Weights of a small image diffusion model.
Model: arch dit, norm layernorm.
Training: 13200 steps, batches of 128.
Data: trained on photos of plants and fungi (iNaturalist), 22605 training examples, 74.7 epochs.
Rows from block 7, named by matrix and row number. Each number is 500 + 50 x the weight over its row's rms, rounded and kept within 0 to 999. All counts start at 0. Numbers have three digits each. After the name is the row's rms in percent of the matrix's.
# ada: adaLN modulation (shift, scale and gate of each sublayer stacked) (model.blocks.7.ada.weight, 1152x192), inputs 0-95
ada.712 073:489528376562417476333477654534466560558460532562453537470510458471551621475503498437511440471544425480497441449351552523503475424464551535493377546516477518505416480421469440458485514499517509469448505476520497514524485476513444446483464445484474540492523536448494545466448515461501495468
ada.713 085:512518467459474536414474457457498426440465432497472527565456548575438505516246573491513439486614457500494466452354427503509471503454473528559461522517516521473541476474533506495516519531499444564586490411513510483421502499493539501530540488503489447474403499512461576517542501503536427508
ada.714 086:491478478548487473407528372458498582601456465510445488450410470594474551511481413479501518497516476466486516492410485496521465442400554523457480502522495483523426537560426568521400496537527580455409488488544435531517472568516481461539596490527497582474579499537471430479543512541499514528
ada.715 101:521475531503465403499460486499552593497444451502507496447510512568507506494458526448537437473554428447477630464465543525535538487528535541521471502515546537456531456596543550449461516477527576455432486395653450583534509467568544478508634388442485554517435525536451548494481510453491491608
ada.716 101:466510431447543482418506444494482311505510574595484497471542502447494492514588529434473487548459478559509439508558360497470538507535532423490556530496456469509479498443510443484535438471464527462463529548380585487327475532514449497440424552549503431494539566526563509534481504505495548413
ada.717 135:513536447431491416397533460473522356523516496434514489559457478458503522509473495453494457541307576489487414413539483481531416497468476423474470501510458474538503530558452574507479441541508460562521517529438468520462529529510513479552586459489514397445503469479516430480480499597524565554
ada.718 150:505492386533421345387523528472508256469507479488539466558472481479491525509458487458496475525314496516478437451530470502536526524471492379477466512486368501507512530515479557459451428541458509566575509507491447559338518497523510463525576477494508398432486475500407439529479509470521495508
ada.719 095:520525439413467478375521499494553456439525456472465500520427495561530577507410535442500384449353504521485569487566444471540502489494500423500453484483472487526512477564475523534506449526514530533561525418523466510553510469522578507541556543513511536527469445484580454440419466507527463586
ada.720 085:499495441398488569458531390460495259406600545446555447560570504502423431513414511539542428556481465580539502498577490464481579482558442488540544533501450497530527507483523527531530480517455438581571539521492542460383515484435551520529485457537542457444533547512493574452507477517541501494
ada.721 098:498491471570474497539546546518500667548450557517487456452552395525489602506575563549488476525489461485490423465496507490513537480417559543445495496509535472545479550487565515550499543504541459456392498522494401499608493548560460491510485475502490536503588512430496411482494501555484527486
ada.722 082:506511420519551509533518375528541646579469439494505485424584411524501530506427498422471522499473539513512444514543482480511543532478558504405498465503510514520431517530463474544455514486492568383318508471526418496515490497563501482451470504457522506580493506506523479497447510566462499525
ada.723 114:491535574513476498498488585542468629544589478500520515446539487530490466491590506432474610494738544503516475563436543429501400482485548579503569496491543454482427513469532494504483549479522412500466503579546574457579473533518433500455465612479478564620452519473607578550504479535452524467
ada.724 105:504555549550541439473455573548532610396448479503530523502493454482484462474357515463543687499479476472496461432546443513482518546462520560537485515503588547490542482488455481498577539491500492534513461409483578506618505454518484486499468384522497349570588569506516498521488525556526430511
ada.725 098:478486564496469565346530541473481333551540545516539472562507495539529472512671511611516503560377456564468554504540480473504453511492500423501590502498468500489493493476564551453545430528551490537598537632467383489445478483475494497497539500535505496490561483503575421517560511465510561538
ada.726 096:483390396506563481372451483530468408455617482460535487524429567472516424475547460610506548488640556527477519569558600531484471540535490441533528537484406492499496438457513496437522473487454556529588505485481460459421493498541479512495484466500478457500497524490556566432549523441503519508
ada.727 104:531552501370505532510487375495517428444515515475491489531495498522505470473232540485524561481556457444487582429437500547498423526473494514554629533525463554476517510484517514527491518520512499529518473402497535484414507520491548476544558584497502565422484506509620560533486479506500408563
ada.728 075:504430477479531573358508517486517375503530401462525614510460457510536509466488507446554418486303412452462492437579508528533511455490460395487596504485471489495509504557508515506530466527494562552509466504505557522406531462578508490538553416471510409445517537496438428555457533443513423516
ada.729 152:504490575554476496500527760495497529518565465507491445562510469566548525487651480505522521534513491499505514518502372477489504549490472514531458510508500553490480488511484542444483509527527465558555521588516551508554510490495550510563571509537516417527483487493387553442505499445525586541
ada.730 076:533522559476472422545505494512500483550444523460541502360503573645497581529589479436504492469380621432496467473536529591517469535498494412410538550513460536498453513583458505489420475490514497418347536481530489479525490589509521472510556571437517599538419512473509470524524518479446628559
ada.731 095:523498458445487487473494545457548506527494434500454521539431509479526551491454485352519473459414505438459503384390438479529486455440505504507448462529556527469508491576510535482516485538529602562569465419511519575507521433539524481568542457534498327427494504549609442523539514493525470579
ada.732 106:520478537515505418444476502554517595515566454487526528486505539509440485519457503562504480430602525486510564522473580588453457512504457556503510529504613550468450488480426431481451526499589418431444487395511576454613504553498496526505419518551470446553458569518497509457500505449473417529
ada.733 077:510404593458513390589496481540504445546425580363593576470500599529426496463594453504508440552539567469528506532540554527513493540514488542479505485494469492477521521535497513474482513527576453501465510616534559503547546486614525493511592399507467535471566480489467465453453497508522634536
ada.734 082:494483543504565444527519597481481526384564448459515453439492465486437423471273511481525500507689471511529469556402598505503496469507523528499461494487547477539546521511496517547495517464444524464322493426507561563519491430438492498467548405419499591489439483544397539503522510522459444465
ada.735 086:518480599520457438481531449465523288576558469528485532496537516497481493509555580558505491553346505494480534492603555589546420510488486412451417528485421468515547546537627578494488462543560490518419511529544510533486513428540514462523519472429510469437558516443479416478510478516490585534
ada.736 097:458475495620458568466498562518469353411533498540532500535561543475435467521470554534488431517506459567500370528474473469488560492514496447524489515507403435526463470394610447482545446481517508534579516493410593467373472454488478521458397506542523537459535558472460540591598498491527411422
ada.737 086:514504352590435473476507600517539582602524476561466509462558415472499570496537511361472557518348559475455460482466454526501495522426492452458576505514538506506411514500435469521514485505524474467446487486500458513468480503580530464505441523499492603451361566452511363515515523501502524518
ada.738 110:512492426429494428445585493428511446532509510468496487533526438466540500514462521524471420590278424521511450526541409458512550491425485465475412454515469495583507596527485544598530487523498496526519492519520576502536537465483497540512508507488544419506551493453520390493498464611526544492
ada.739 078:504417538466514385509508471511505514519563457557517481486494392507557553492432532552535586479518473486495603465343400527524535489510524508498544510473386564477497460552564535480491476516423587466398531506487502542534507527453533510484535488465520481476545567462468522515447496445497524532
ada.740 099:516548607524587354723521583500522489561477468585519521468434446511512510505450459625464428461453435522509443597560572525508475500509542453447535445499516486507414501447574470510460497460428496390359486469425506440537507502494444510480472475490517557491526504492410453432556504504484530471
ada.741 081:516505445600537583533479590523515411520528429545500464539603487575433441466508495658512537491490422475486577399536613581514521505465502478517567509502454515456561444491469508448493519502521509508474470540512482480398529503482472474451504402474478427433531563545397424553531548437496447510
ada.742 086:484513556366511470478474520505542568598463416454448457503507582575467519495653524619498453516687437503528554549397580505495448452532502575502523515503525473476502471510551499475542553518547628473456507523499578506493508470469523515516532586500505556514421536539423610501478473476489543498
ada.743 090:532552539516520516456500458524483634480565468499518509485484516532499470484452450541514566514689425434509481469323548492496524512418500577491548556503555519488501525534489511520433591525500457487435458524462562477459516532562478477527580523506507546437574441498551481509471496575493461500
ada.744 073:520446565478466532549532416471501376484520548511563573520496606463502498506428501482513593539365606527502437455532529510523455552530466458529431507551462514559483547495475540546486438523475567540544514535523675527564529569532522514556601461522527520491553552500492547577546484532507508563
ada.745 070:494534380509503559428517504492492552457582607550445519466531444418465472528508527614448573521409602529498381519539512533483569471500517427436532479490428464524486556484492472543441461491490425441432525522432476485509494510535511479446426476458499669444496544405512423481471518556492477464
ada.746 119:512515476499476484437526374442503341496510553507520488536513341460478479468547457472483453511254501468489435444608434487519458472506462421460557477483553481520509538514499489522500455536453395534566508522465455476578516461495507503496490521518512508477470458408435448430422524506514584564
ada.747 091:494440640404505535482439547556471566415454478536554509514468589558484447465424473566527502443588430483547471590530423511491490503543496592575456501481569499437509435469563477427582560485507502506555471406482511516525505529471430530488567473490484478526557522512529520518505491409517422448
ada.748 103:484437426460473549534502514478476318442493543559472526435560489545462417506472518514494606487349585526512552562626585492510506578552484420449540478483408445499474502454469493495496456493452529439397550546521542444478490456515530486455429466487507338519531510487505437462508479464475498520
ada.749 102:537508485419546523394512474455513381383544474513489472507439462535520507470339479498555482484427567443470544441606430482529484555498484479504572525500472545501542507554489557516455465535494505497421487407510514495494529426481528505553616435439522484471466486554501495516447504530523455551
ada.750 088:497559443537498525509518478567501561415670471478457501557570537445486570518637517453531527476542484501498477490380416538462493547435525531555526525491587489483469481518502460503563519524501437588650494501403610476540488554506497485544436606561489666514502499515647479525490504485514444495
ada.751 083:498445639554488443542519448530512548579604481392551475499349523463497560527647497528469552537595473493527501602430570531491378485492488538497553559509564471521435523514505559500458536526458456514479481536427510486638520553440488524567547543477506567486589474465454543558514467484500574464
ada.752 116:497551566487534403570483503530506682543431453529494456389484450541507554500478483461482474465694510484539501514388442526510569516521517569457476522520467505489523487492495485506423534447517492407283481392559469513631476517539516476478483420453469533510433517532440625516495500479453499504
ada.753 109:505496404394479425389531521490567434526471509440464458499451438472532593511581500459506400492404457465470455366478409478541419501400506441435504471520477505550498536537434520514422483526496575484449497486523523547461521499524530464534539442482508379434448535538414415517550511530511495536
ada.754 099:522479591497474532524459535569467650415490521566552490436465456528487483489440492453491515453760561456518439502565528512501454520577482607522492512492533518454536458505416466464487552458549443440472466485541504474559495521507469497483478584470500539542378505466492615494531504484460463499
ada.755 090:492539595443483334514560505521507562486563554527563501549540411383480531523527486562502568565437542550526441515423500512480580506417459531494564513492541499561520576456535532581511534553437465522476530548491463512648528507496503515486517475543552522526567541451490432479469481590526552489
ada.756 084:505483376488472358393475431518533455534602449470455502559567473537543471498549531452524345476424343485485390425583451539529443469530474482542464530477552492485594469496512514491555468495521438551535499568520487490452509470527503467523516589493452524464460478467487489543458478406538519510
ada.757 130:523517483352532520504514574520511533467500555498515519467509504463472495493297464499497573426392512460507481473489466509518464471536504477467506488508530543509474499538388483479523514516525483453473483394516583492657520499559500517501512508432508667567553562437556506452448525459481472543
ada.758 170:498470494403511494481534521499499387537508487496510567425488542461500512513476496567485524473269503491491461540700434510500481518509492379437524487494474510512449553477545436553490436461501481402334516447510550466538477485541493487432385534436495506536429533472563434536520499532467505515
ada.759 096:499530528473495478539432571555462633529478423476542531489490506581508525507583504607469575410572394475501387530485531511449536563497509582524520497517547518447488424421489422424506554446528529465511460438452470444565507529509465515460431583538474509570542489534475476505566485377474387467
ada.760 109:490503473413516582566491422553482607448561485562484534522516552460455478486497505483486623514789384511526506576369535480478462491470489579524580514506486473510505501462553500473475529511444332530515509560449500422403466509553500478502519508471508558485546487489611652528457490526477500433
ada.761 095:502556478454482512582502473497500442538544555506544482536589515479531484491689508442480633511339459515475547534557423494480440556498511479516478460507586485471486485451550492443538467473563522564648521618459618541501488493474506508485513480539474377482512489539646445563520503404515572530
ada.762 098:522414454424526473432521587507554563524380426534489528545497544540457501513471511434506560486525471497548521483386521448528476459483478542537507485532427526463479474546419564414445511541537443586606476513595619561511514522482547495527591480570486390606446539527456504512470505483506508554
ada.763 115:500484584557570479429455419492480450349455451481526520501530355472466480503385477544500507439406602476447516500490519554507507547440452435491521519503442480475511463437530478472527440490478482480448494359506528517399504497454446483495491378478496608478583553470467476513511504429511383471
ada.764 086:524495533381463496360473531483486480462453477520432493482455444394512475503360497493523493483495512508517482517466389541496600559499503434472545516509424546459493492521427462483473480526557475452444474396479408484424524491543539488547482440482478397371608464479563425479503504418504429585
ada.765 081:507400408457563467425507415485470540454496509479518540457501662458463528488449504303516522486450595497457450541421554512499611518477513456446489568512466538494513508514500532470486470534471511409329511477504550525490482462550497495553552478456509357464554519579513464478515529457497551520
ada.766 106:460486717503498540537437655527431576461500554562510457482523512510558487500547495465488565421717504500506519525410548541475500514520492617540443526481532517450500417437573466419494528452473441482554521479550461488589478493428487489455474531527484507499550482540543548550536489420503482475
ada.767 119:493487582533462325541543548528520597616413479529413511465543425498493570510606572379507377522595403534507478481380494483541575519509515482485481459517474510537529531553564564541480508490577526480384511621488439551397515407536540498513522486523492326504441487510466569457461463518486600531
ada.768 105:477548572621571435545529496509492460561541588559537493502517527438480418516440458437473552535428466576529485535583484493473484513541496522512535504481522457534447525452513472543548483478414467513541511537421548464532517562485433498472433575496530648563581511417465526501516524526493541434
ada.769 071:480496414464535596650533512506484493702582523544468547466537548509479520516597544545491508581536552514477349483522430510498502462470548489483464511486382478515454540428612526530533484525474495519499528549464429521351483463462447463462492625507507378437475526490529494528456511556478560485
ada.770 121:473443555488508521532564442468474354451444578536498514512459455484510462524547489455511469589368558579517488606557477459507485546488457430478462502497448467556486553516561569566486460535466527520441528626462570494344519411444506493529534529468528438480493478495441443451569509577511526496
ada.771 143:492481652578500536522486527521483698567481597537542459531505424545511534494577491471490562469739457492504418523433519473489561490454491607508495471499579493457517480490507500476507575487433543525564481444521418520544494505426474495485473540529493697567468491515440520474507499468494474457
ada.772 116:471488512424594556467509467605494595483502476521538490489505476377515447489435496425547502474486543497496501521488510560468512500490538519528495509483621522499516502456486455478581501502550518471505480456517552484686482624597450487472495460554483544573548513483464476466510561462470478436
ada.773 101:507430414506451503555533524470517382555515553517474511529519519476549593510672512448522473523354417463450532439463490465519561464444489430473438476520505517505503528552625549516521445531500593547555493546519504560371525488535535474553560501546506422371510478561433407530488521532541584567
ada.774 100:516499474526433331545536542408529435580414465576473499484478484508499541518472488562494382498432440471481539347441530433519592445449486433474432471524376516521522530602536541525475476528510545488455510464556410588396515561540573483529581445504499417455469517500558488473563472537511530564
ada.775 109:481539683440613587518511424523482496553604537493523467494462614457452478507667449477499539536453631521522477529544550514468419525479495436482457504502405540550475528525470500509524498484599408511513503559408572457478528543479444519527507456465512410488502505516539433522518486487482490504
ada.776 167:505548674466453505557502578524536660594532478488548527466414509469460495516533493575484560482609496497481503522367524483487517558469487521484616498486638502470479472517376466459513540462486527452439508563471504475566495526474482512486501491499481624551545517377477469470463463458479524543
ada.777 108:491516418522515508565524567470507329575555558475515535494549386536520540500603505487515573545307574512494555498529538518536500473481511417443559511507460524513522520535587516488508449514456567469408524599501584567416511473537509482488506459476506460458561541488476468521568517508503609545
ada.778 103:502495610344511659303483493546472666532476513501536522486476454508492491514565438546494645480464493496547435469494630490496457447489549561485477476499478490508507522486458453476527521480523398514510509477530510488507496522508482497506462562541529422526488507460459451460482504462470489484
ada.779 160:528588547462547551619501572485481463518624502459585546556589468517561430516421505543530543493284610458483490522557586501519512507480485457514531483500602509489496487548516507498535490505534509583652489490516575507598494437501471511523564489527489546575460624494627433513497516487532559543
ada.780 135:507523376579524485605502531461500373523522553476506469539511578528489521528613478696491392535319470500500498496495540492483583537477501426484629506511469469509508516521494541505517469514518513576626528586458536521322490562481503498525491441528498423444526466561508416534521527508512555468
ada.781 107:519486529528546414521495532514501489545420523509558517519542484489504523468704481424520629552442538493512488516463607512497467487450513510496332518470616485519553506490547516526531542486541502529491498672497472509623487482553480506487533531489497415506497447496440418514412522511493604504
ada.782 168:503525572500642595474512444484474479504540528543553486513509476445497538496605514494494495549277526510474409533512519500536472533462520454471574493500608444535534519499564518534533476525482436522532514563448525484548494472522505500518491529509535653512513438477507350445472505452488582475
ada.783 114:498565581487594462354513520524503447429530471484523475406525396457535513504437523569471514550465516526499458567533475519514507581497543449423578556516479467534512542505421485532453477485496536418339508410461630536416499562499491471446484533419503501562585531540549467489553467528437495471
ada.784 075:495513459467497563502483525538407606458507606528497563469452503376506512504476498548476550460493632509501369524552492499460546495528487496492501522511419522495390493382459419495598498502460457474437482445442521414508505477483409508486476559471527544493578556466581510446537498483494456403
ada.785 098:512522691488634593473512470510512488578507536459533531514475448505470488503524508601485529516279549514511402535594484502505520554471506428498524525462508420547463513532408504512457476504442417511484503505492498509568532502542479531462494533520534536566625469446407412490429504460509498485
ada.786 064:519469438599530630470504502505508505512494611558499595470483547578471494478574427622495616473538670459557471462512514495512412478505511525458630500483629455518556545577446544515498522522489512467426497571516552486541506545471514503545527516473525511528509435471444507516473593520483543500
ada.787 161:460479473557491554604537562435527385575615514513465479532511503483512542533682561545477462548447448576461510498453496462492507540457507439492535486491460442501516481480586505515476440500520510544575550642503504493358500474518509487527488581607490408447522527528552436513498468499537564475
ada.788 122:491468341475578501600541609451515484562463491468482518540507511498587567540660530491507494548380558503453587461458476475506386425458540442490491543487447493483535513522557539500483459539505594552550511613478462569420493523546506471526533451555492424474557526522565462452433521521546619529
ada.789 115:458520467502473562530545597449495359542593606500514550521610545554463515510689537474501569565432465536517468552470478480505525455472497458482607499500406463543492542528517584522501484538472530552574539641452535496389493476481487480512519475507505542479583479470538445527517516525499600460
ada.790 124:494468528512527618416523546447512326544569616437512417501454597376556518504459441423489538524522502508502443521530477474495501544513521426458424525508330482499466515496527486506453468511475479465410499538444496429339516523507463493507498512456509419436675483505622515487509502511496455487
ada.791 163:516472604469527523543495594507511645482401504520570521500506487496441497513425457539510525471262590445494525545592615467527585473492469514456479489521563492499473518525449498511538538520515518493508482459489522506666516496490465483504542517522518655629418498472518418506497563528484512511
ada.792 057:529500373476463472585459712519463613563486455527515524506506574507536556496503490439516444427443491436446449450463482544499436487439534517524489520524539561430432449494420468442453500532504484526573451408536480474603492438623511454535535518514476471493519491482440456546535514423520453530
ada.793 140:488503575504506500494477512579491662492447504469544447461582467466592499523376531486488568448466535468454527540495490607475474503475506455463499530495531546502482479482580445507567498456497519459471482333507416472576481558506476475443464511454477622606578563494558460465517524449463427543
ada.794 098:512496437469604463591526525451506415518475476571498479513532537475470519515649516647465445564312592535488482545560505517484556468466526465498511521481480477516533497500550521494504464513506533508585533603446553494520497530464491523472472483473499471492577443543659422478501511500518637479
ada.795 102:499607537497514498614511527533516594552432510509462506465536502541502517483578488477484585539379622510492438558537602500471415512467515521476486501499627501539501528442493450515481543474502460433336488500507552468535509555434493541451449498425520569541485436518446413517540497541480514460
ada.796 076:491546522481449531571552585513465426502565459598495474535476499457396517527516491520462556568445508551493477499452552561497494514443491456525535475496465424539481530458481496543526475519412457541537536558473432494451511571490506499505477620546503496448527555366572460448443467509509520366
ada.797 133:513505479492508460523516605482442482520688638573550535514501537457536473545528506513489543538484495554478387565471479537494553526460498465450514491482457500499506505443493544476537453519519452487491545564446526471494468424530508477498477551468498606473598534517535484504454502509496507445
ada.798 114:516548493539477520525512527452554421547435437477457454540517486506588567494478486403515374510381423465451571386432393488532502437416523486491476523515434531475562488582515553494460454541508571542527469512497521560457502454528509481579564469498480458447538510545548400554503500499538561577
ada.799 085:516490573452420459622494565468469222414564514509473510506539560552521518515479537452483501519587423532511492478460452412511449416500462510486525497503418523493522497533549507496432446524448510476415533523477572498299507485582570522478573468486524396458514547462556569438472468501510487554
ada.800 083:531530524542453451445540478451533361588454529496500501548472466493503608529574504472510395559359517521504437472431426476511418523415487419476506497524366510533493530553443608541466449585512441543511510565483511553404520567464539508574605485536539331460563482492511417539505513515532516551
ada.801 156:506589622569629452531501423500468656439429560521591463483479472494493446502464485404472511478429660447486543502584558511500511476550514484479535506529520515501467502544417492517490522494557564515573482463495563500558513487446510513495578499509491592578508519481620501408466488538486523539
ada.802 094:492424470482474474413526443465507304514404500474442492573475546575535533479532487529522561547487446519510590479530433462520504485511442481535478496478371493499536500539541572521512465532537514591641531571488514537351505467479545493547615539523504367459570487529441498473524473517537529498
ada.803 113:521471600321606595367500456546517455567466499395495592444495575459417470495508504511489568482387583468504488454528519517519505519487545487465498431486639518513460523563515483508497504486537505474455466491553501502686508495576466522472445541476515631557508548385555412464461502514493519554
ada.804 146:483469546533544570537457465519444667536519557562534477509502485434441484496645501453467552427601535507514435587445481518452561530488509603514534493511554503452484438438541407459519530457556548506587498513471529449558492561512450539488397501522478543579534525413509521465575507454481495396
ada.805 081:498458355572429439502500399452558389575468515512470487539471567443499542488574447524461444469317523446481471469548526485525405535461517417487457469481320441492486512535480520475448485541497556493458474546417453499549567521497477478542520474470485478416552497480453452474452481495552539516
ada.806 063:491512559661450465386481450591518631475424486494460452504543519486511472506459499439489611450414614493502477470555436483486524507485439547485501472498690491498455495458367430497520528473481475490499487449481539491609514452488505512479388567477500535463440485477457419498550515492515389528
ada.807 088:514560516574590447457509552451561432462691504499497401538488459534537526490583497603494548485440567480483497461449555461499468462463513468472587509543522503509460490614492521513443458547446547527522500547449502495510502487454507489537493547419488682440603472476594449542491546478520642549
ada.808 109:474547453538474519532501509491510546540597534511515573589576381477519454515465575460488406515340569541453416484499503555483567497481490459546543533478473461469547452452552501468546453491460433562690513476554476497395505500480453487477493427579474480533599591504460428478555471452549457441
ada.809 079:491520513454464462612502569562547455484564529539479418474425455375584400496595555554451498515491494497495375490554519525502427545499488426499433462485491449508443538497401487531533500502504503521494488500468454532494504547453465503499501669529504565479550428378429495510484527534491554440
ada.810 119:502498551527486498509530446485506245495512527537513471508474495439510493505575540506487490569392581576523547418519474480496539597511483429498570526514398457553448509474466518518522427535466473523523541587492587478368500532468540520494527548559511680476455613440489537447519466519517551479
ada.811 173:514563587487498510468483402478474442559476501536597465517496493424471491485435450551469450475355493522538460523698514513488473505534494485514570467522462516499469458515549464490507451524481442495492526509458476511612508494532504582535450506575517639453447504456475411508473502439506544447
ada.812 088:476491487466481519426540420458511338525524561473461538517409531540470494535505496617476463556477481556506487498329440541489500528407496424505542490511370478528431537496498540510509473537466485538506543580566516517306498553489499482516556427500514605467507517529520468477577492507513499457
ada.813 112:485461463495507588489524604458470302425491496540464522440470412528470461490498472536509526529312522500516488535593516522496528478492489391442600501478468418549535565469486469573496466468444461447360501445512471489511504424532459497465458508499529607456519487471384472446483518583481495472
ada.814 128:509472588470519545530503569526499578443559486445527538473519560533442530458566485470517513476354502475499484537529543487497620433465507529478457517492587512479534490543475505525517504532534512456425501456569431496758474465545499525479461495440505502619513537512409397536523547492481517547
ada.815 090:487512644513514461505556470483513452585562495462485480538494497479477531519553523559478579567461519501517462528384513466494541523395510534491415503510593443551502567484553503584494550536497487552551522557469578525460534477487505502537484447546527559514474522486494451465527491568528478469
ada.816 086:502470446552483450517536537483558478473494519515445524511486483566563516500545482410559459466480414435419495409514466458523409434457522454479520455505426521468466502612545534468425454550504523526554454498608557600421498438530579469570522551528470492356530430529510493531587534504508476498
ada.817 109:503517541485547540491568356447521401521566568517466424485525451448554451471443423583502518551510558541528469606433544492500519525467500491474444476508452514537547552540484529508547510524348546514441515566441543541601509436490546496513526585510515502488580498503486481528493540549503545476
ada.818 097:493478485495563485643546584468519556577483444421386503521495554519466544539727515561478487523447453487448503416424419512486544415429535459450533451525422506481482501481530513464510502504525482516563488515499472526412503531529482450471472541535486417482505598464469407483460527461509569471
ada.819 129:512523526551575542469501484533507650528465469518537539492471421402545503493510517640536514490353622447469473534424519485512508471402518502494470529494605505488483512528447479463493529543500496506477473407459488486686501547504464498523544538544508491545583470474513374454475549480489477535
ada.820 141:514520444504458575397526499432518378474525507475464519580506496516539537501507539511541447541390471530474529424455415494529498482423491425518509482509432542493570505544548609506514425576555536590539520547530516577403517470505535490579658473535495439485471567521517400533473490500558546572
ada.821 088:509576343517442463589546453490520409582427479440452455505531428636528582518676564498477475549377523539475450501500384516514511510474482459459432480520467556509473506530504533517495458508523523517522535539505373547454485519511538489483436464541505449545520523443547423498562498523515630528
ada.822 129:495559614562554398559511430480495516500537475593546543455545530498491470509423499528495545529361643511490508532595554507518620566527509431432510479519577499497530517541534524493533463500451496475428510450487531527552498497462488517512558517510495592466524540467553440519542528466481530522
ada.823 105:514450343516433504470538554456523358515490490501451482499485607568511513496480489463497422546414449463496454471455470490551390490458485438480511487485424529529503551643544577513500455549493490528546514590537514576334516524501517483553560459441520422462534533526482494452457477568518603562
ada.824 104:499506627576592517423532481492490324498620560438484524470483476485508527526458523606462622519396497559525527586516578537504365497479465439460653497488431506534488538537485510564538451498545391479414524580417541424456501526570474516459423644486529455464586526440601458489475459544486503497
ada.825 102:502513511599526532646494643506553507571603399539408477516576501549515508463537489657519446528495455470445557460447494534485495550427495473492544560500534496461490495506563526510501516532521521557580501530504414460485492469494490457494444564510482554462626571512472437581468544490533499551
ada.826 136:506587624537560499596526510484477505495537514567563548470526354432518495502418468577509472526502609460515501524362545498506506519455538497474562483537561510507528527507511550505551496464487465459366486420514494583492530517538435487493537547400503601561540495471622496466445484512460506502
ada.827 130:506469450551472608403517480469524535527535504492476520495470517480529514517476519428486495498442684510487553462600596539506497582507469457496532498484521422496457493471495470463524450499622474498468523504416600485545472472575492482494438559561488582515576486524369465492501521465527504479
ada.828 083:520563552517464429521529632500546375574572445507506539462495509489671534526478498524475453533365487501485505509530440500513416597487491390461447506487469527511557534557516550526516471511516427460407498439538486540417511516460521489509522486473494463490427521499577448535564466528493457538
ada.829 122:468588570363573484507518477491460517501554547572561522476509482492447529511554521580444534534535438514515444426494426506486526509520531543494459533460577428514421504531570531496516482476445472457454541531400410430517484550508504519417424465415510528549608537480474540497490441501485594451
ada.830 110:488569550567537536588491575459523409495436504449567533493516415502492492521459512637479562485351559509485493503511609511475510433492510437450518505502517514544493547506573458543511460508503543467428471432431537549570509528469474527524477549505512734514570534513459463534479534572494468496
ada.831 112:496577451539508496531532507409491237577578581470500485538488444546501502508644491475493482520253503523441491516558534525512468525490485372469519493513371475547545538471515480493512433518504511523540528545479563544330524520448523484506532555519498436438506515515460402505525499505533615470
ada.832 185:496534673446538458516518444516522750542410459501541564560521504506507538510487487557502603528372470499461458508410417504501534526437536541501539486505705507517491513520525539520494535499488476564602484489554439533626496471493506482534583479569490514544515443495550377485525495514517496565
ada.833 089:503491579524490555520557443414520354573455475503482473566554600537570584513570524571481413574283544523480522464528541437511498545434498437480490508508479489527489534545576549534535449538561572565579525573499578531385492476547510502537542483548505436471531516554502400512469501514533615548
ada.834 139:533480453569429456591523494463534408531488448479497536502542590609549538501490502441553415506362433455456518419472420491528492461459496456495497517509447557450551496585433577459511471538535556510454477511593523554443505496479516471556642428480493438443509513508543430512561511471515531585
ada.835 096:526523458544474514620517369460508429534427463471486429515488512618538582481511513492520479476412435437463522409469426484563402461470517453518518475507525517491464520601467584483476456544499609534477484484599497555501503509489527479536654494480499517454477473515489502490479504524523550533
ada.836 082:513470389629544407677523487493491457474548451487475500467472412417582536481420516491518293526568464497485489478429399497517481499481543480473432517498423522516475522528482540514528488508460514501436489508504529530411496392558493472488528473443520469456575578564577511508546512532493504561
ada.837 105:464568438477493608500528534416502309548606596553430507516488587461464516523619484616469504573437480598517425556465481487483466505482434437478565465493388476494565511457554498523500421495486498516498549598445525500357493454446509485477470604532507534490572544511585514511509482528500516480
ada.838 060:504475325509485627470496619483533489547407543423387418471432536424527499507529507645490588459489489471501518476509400486527491550445520523442412455480421515473585503510603470487497459477553485439380486477526560493473510504581526469485506454416506372420580516590424452571546504500504538574
ada.839 106:470478452522557339484535535496527468548501469495476442477512439436478539510718478595457475578504488530516514536498493440476409478477490452454565519501533437565444577505505473601498506500436507489494507618437516505482511549449482522485410533510532601507548481457435473485514504585509625450
ada.840 122:482497577472561368591496509432517244568438521519504478462643551589483521498669483543480423471406545466512507457491441498516539540496517426453557515473466486479495529583592542484540438507465655462484514525519380566531516498495502494481529426453508528482560484549502501509463524483501634498
ada.841 088:507465480500403544560535493420568397521535451581402474541453499589536517509571541469482388526344399480452543416463517506520495455445485454466497491518461532492533524535536554516445461520504473545550515483539404521466508412547584485534555436538507531375443558546508395528503506529530565585
ada.842 084:464478457440506517552525526499522525435610502539561540596438379401488450490567493529491505538452547549473556533485607457495437462481453516571608525502513473506514490477441451497499495520446490614704502590455521501482510410435496529535436680582492553456540500449373472518519473491529486457
ada.843 079:492511488509400607565494577480487323498555502534464456543553561613566469522488469606509422501490413491508602463511506416529499450562490491522484479521485502519535522576520574508531468496517506507592494492418537529416507460494524507533587493417482416482521467626450541557485479533498599520
ada.844 082:497519631481473495475504478515504516485475484588573525417503445532532548480516505460493557468457709472531486505439604501496469456496492485428455497483511459529492552503531477541474515506440531398266507487487582563528516435461490499458478462409535578514460530495395495518441516538462550505
ada.845 095:501519407455416585593506519473559535578469419519450505515543507559494585529562573547500466466456401461448497353357536535509528509452516498494516465531527471467530495520558495481507466538554524483481498436532428597509515498520549464518485526470495380441513488471321506568502516485522478515
ada.846 094:460482487559527627483497476488491399468585564533557446571578559449415474483399418532461578516494470612503610465462582493451471592490489496522550493510418449513514468382516435498551477465435500567648567574479434468414464501480450516462409534584491473498389562403416498514488449501507474454
ada.847 092:503487374527600446439527552481484378585618500475486471471547500553537595523620519510477390516316520501504414502516481461505564462516507466475376470509478484518503520560564519521560499513480498509459508495468480499543526467525476495504473583434513470505472547490602434486500495525496626525
ada.848 094:514461686627498485595503646472523461597418510395548462452573560428553548479516469609498453511403620483517484546520526492511499555480495443487415539480476488511493474481437528477554527484472573465420533543478565538450503461497516507447494502402499454503466479498473477538523479454496566462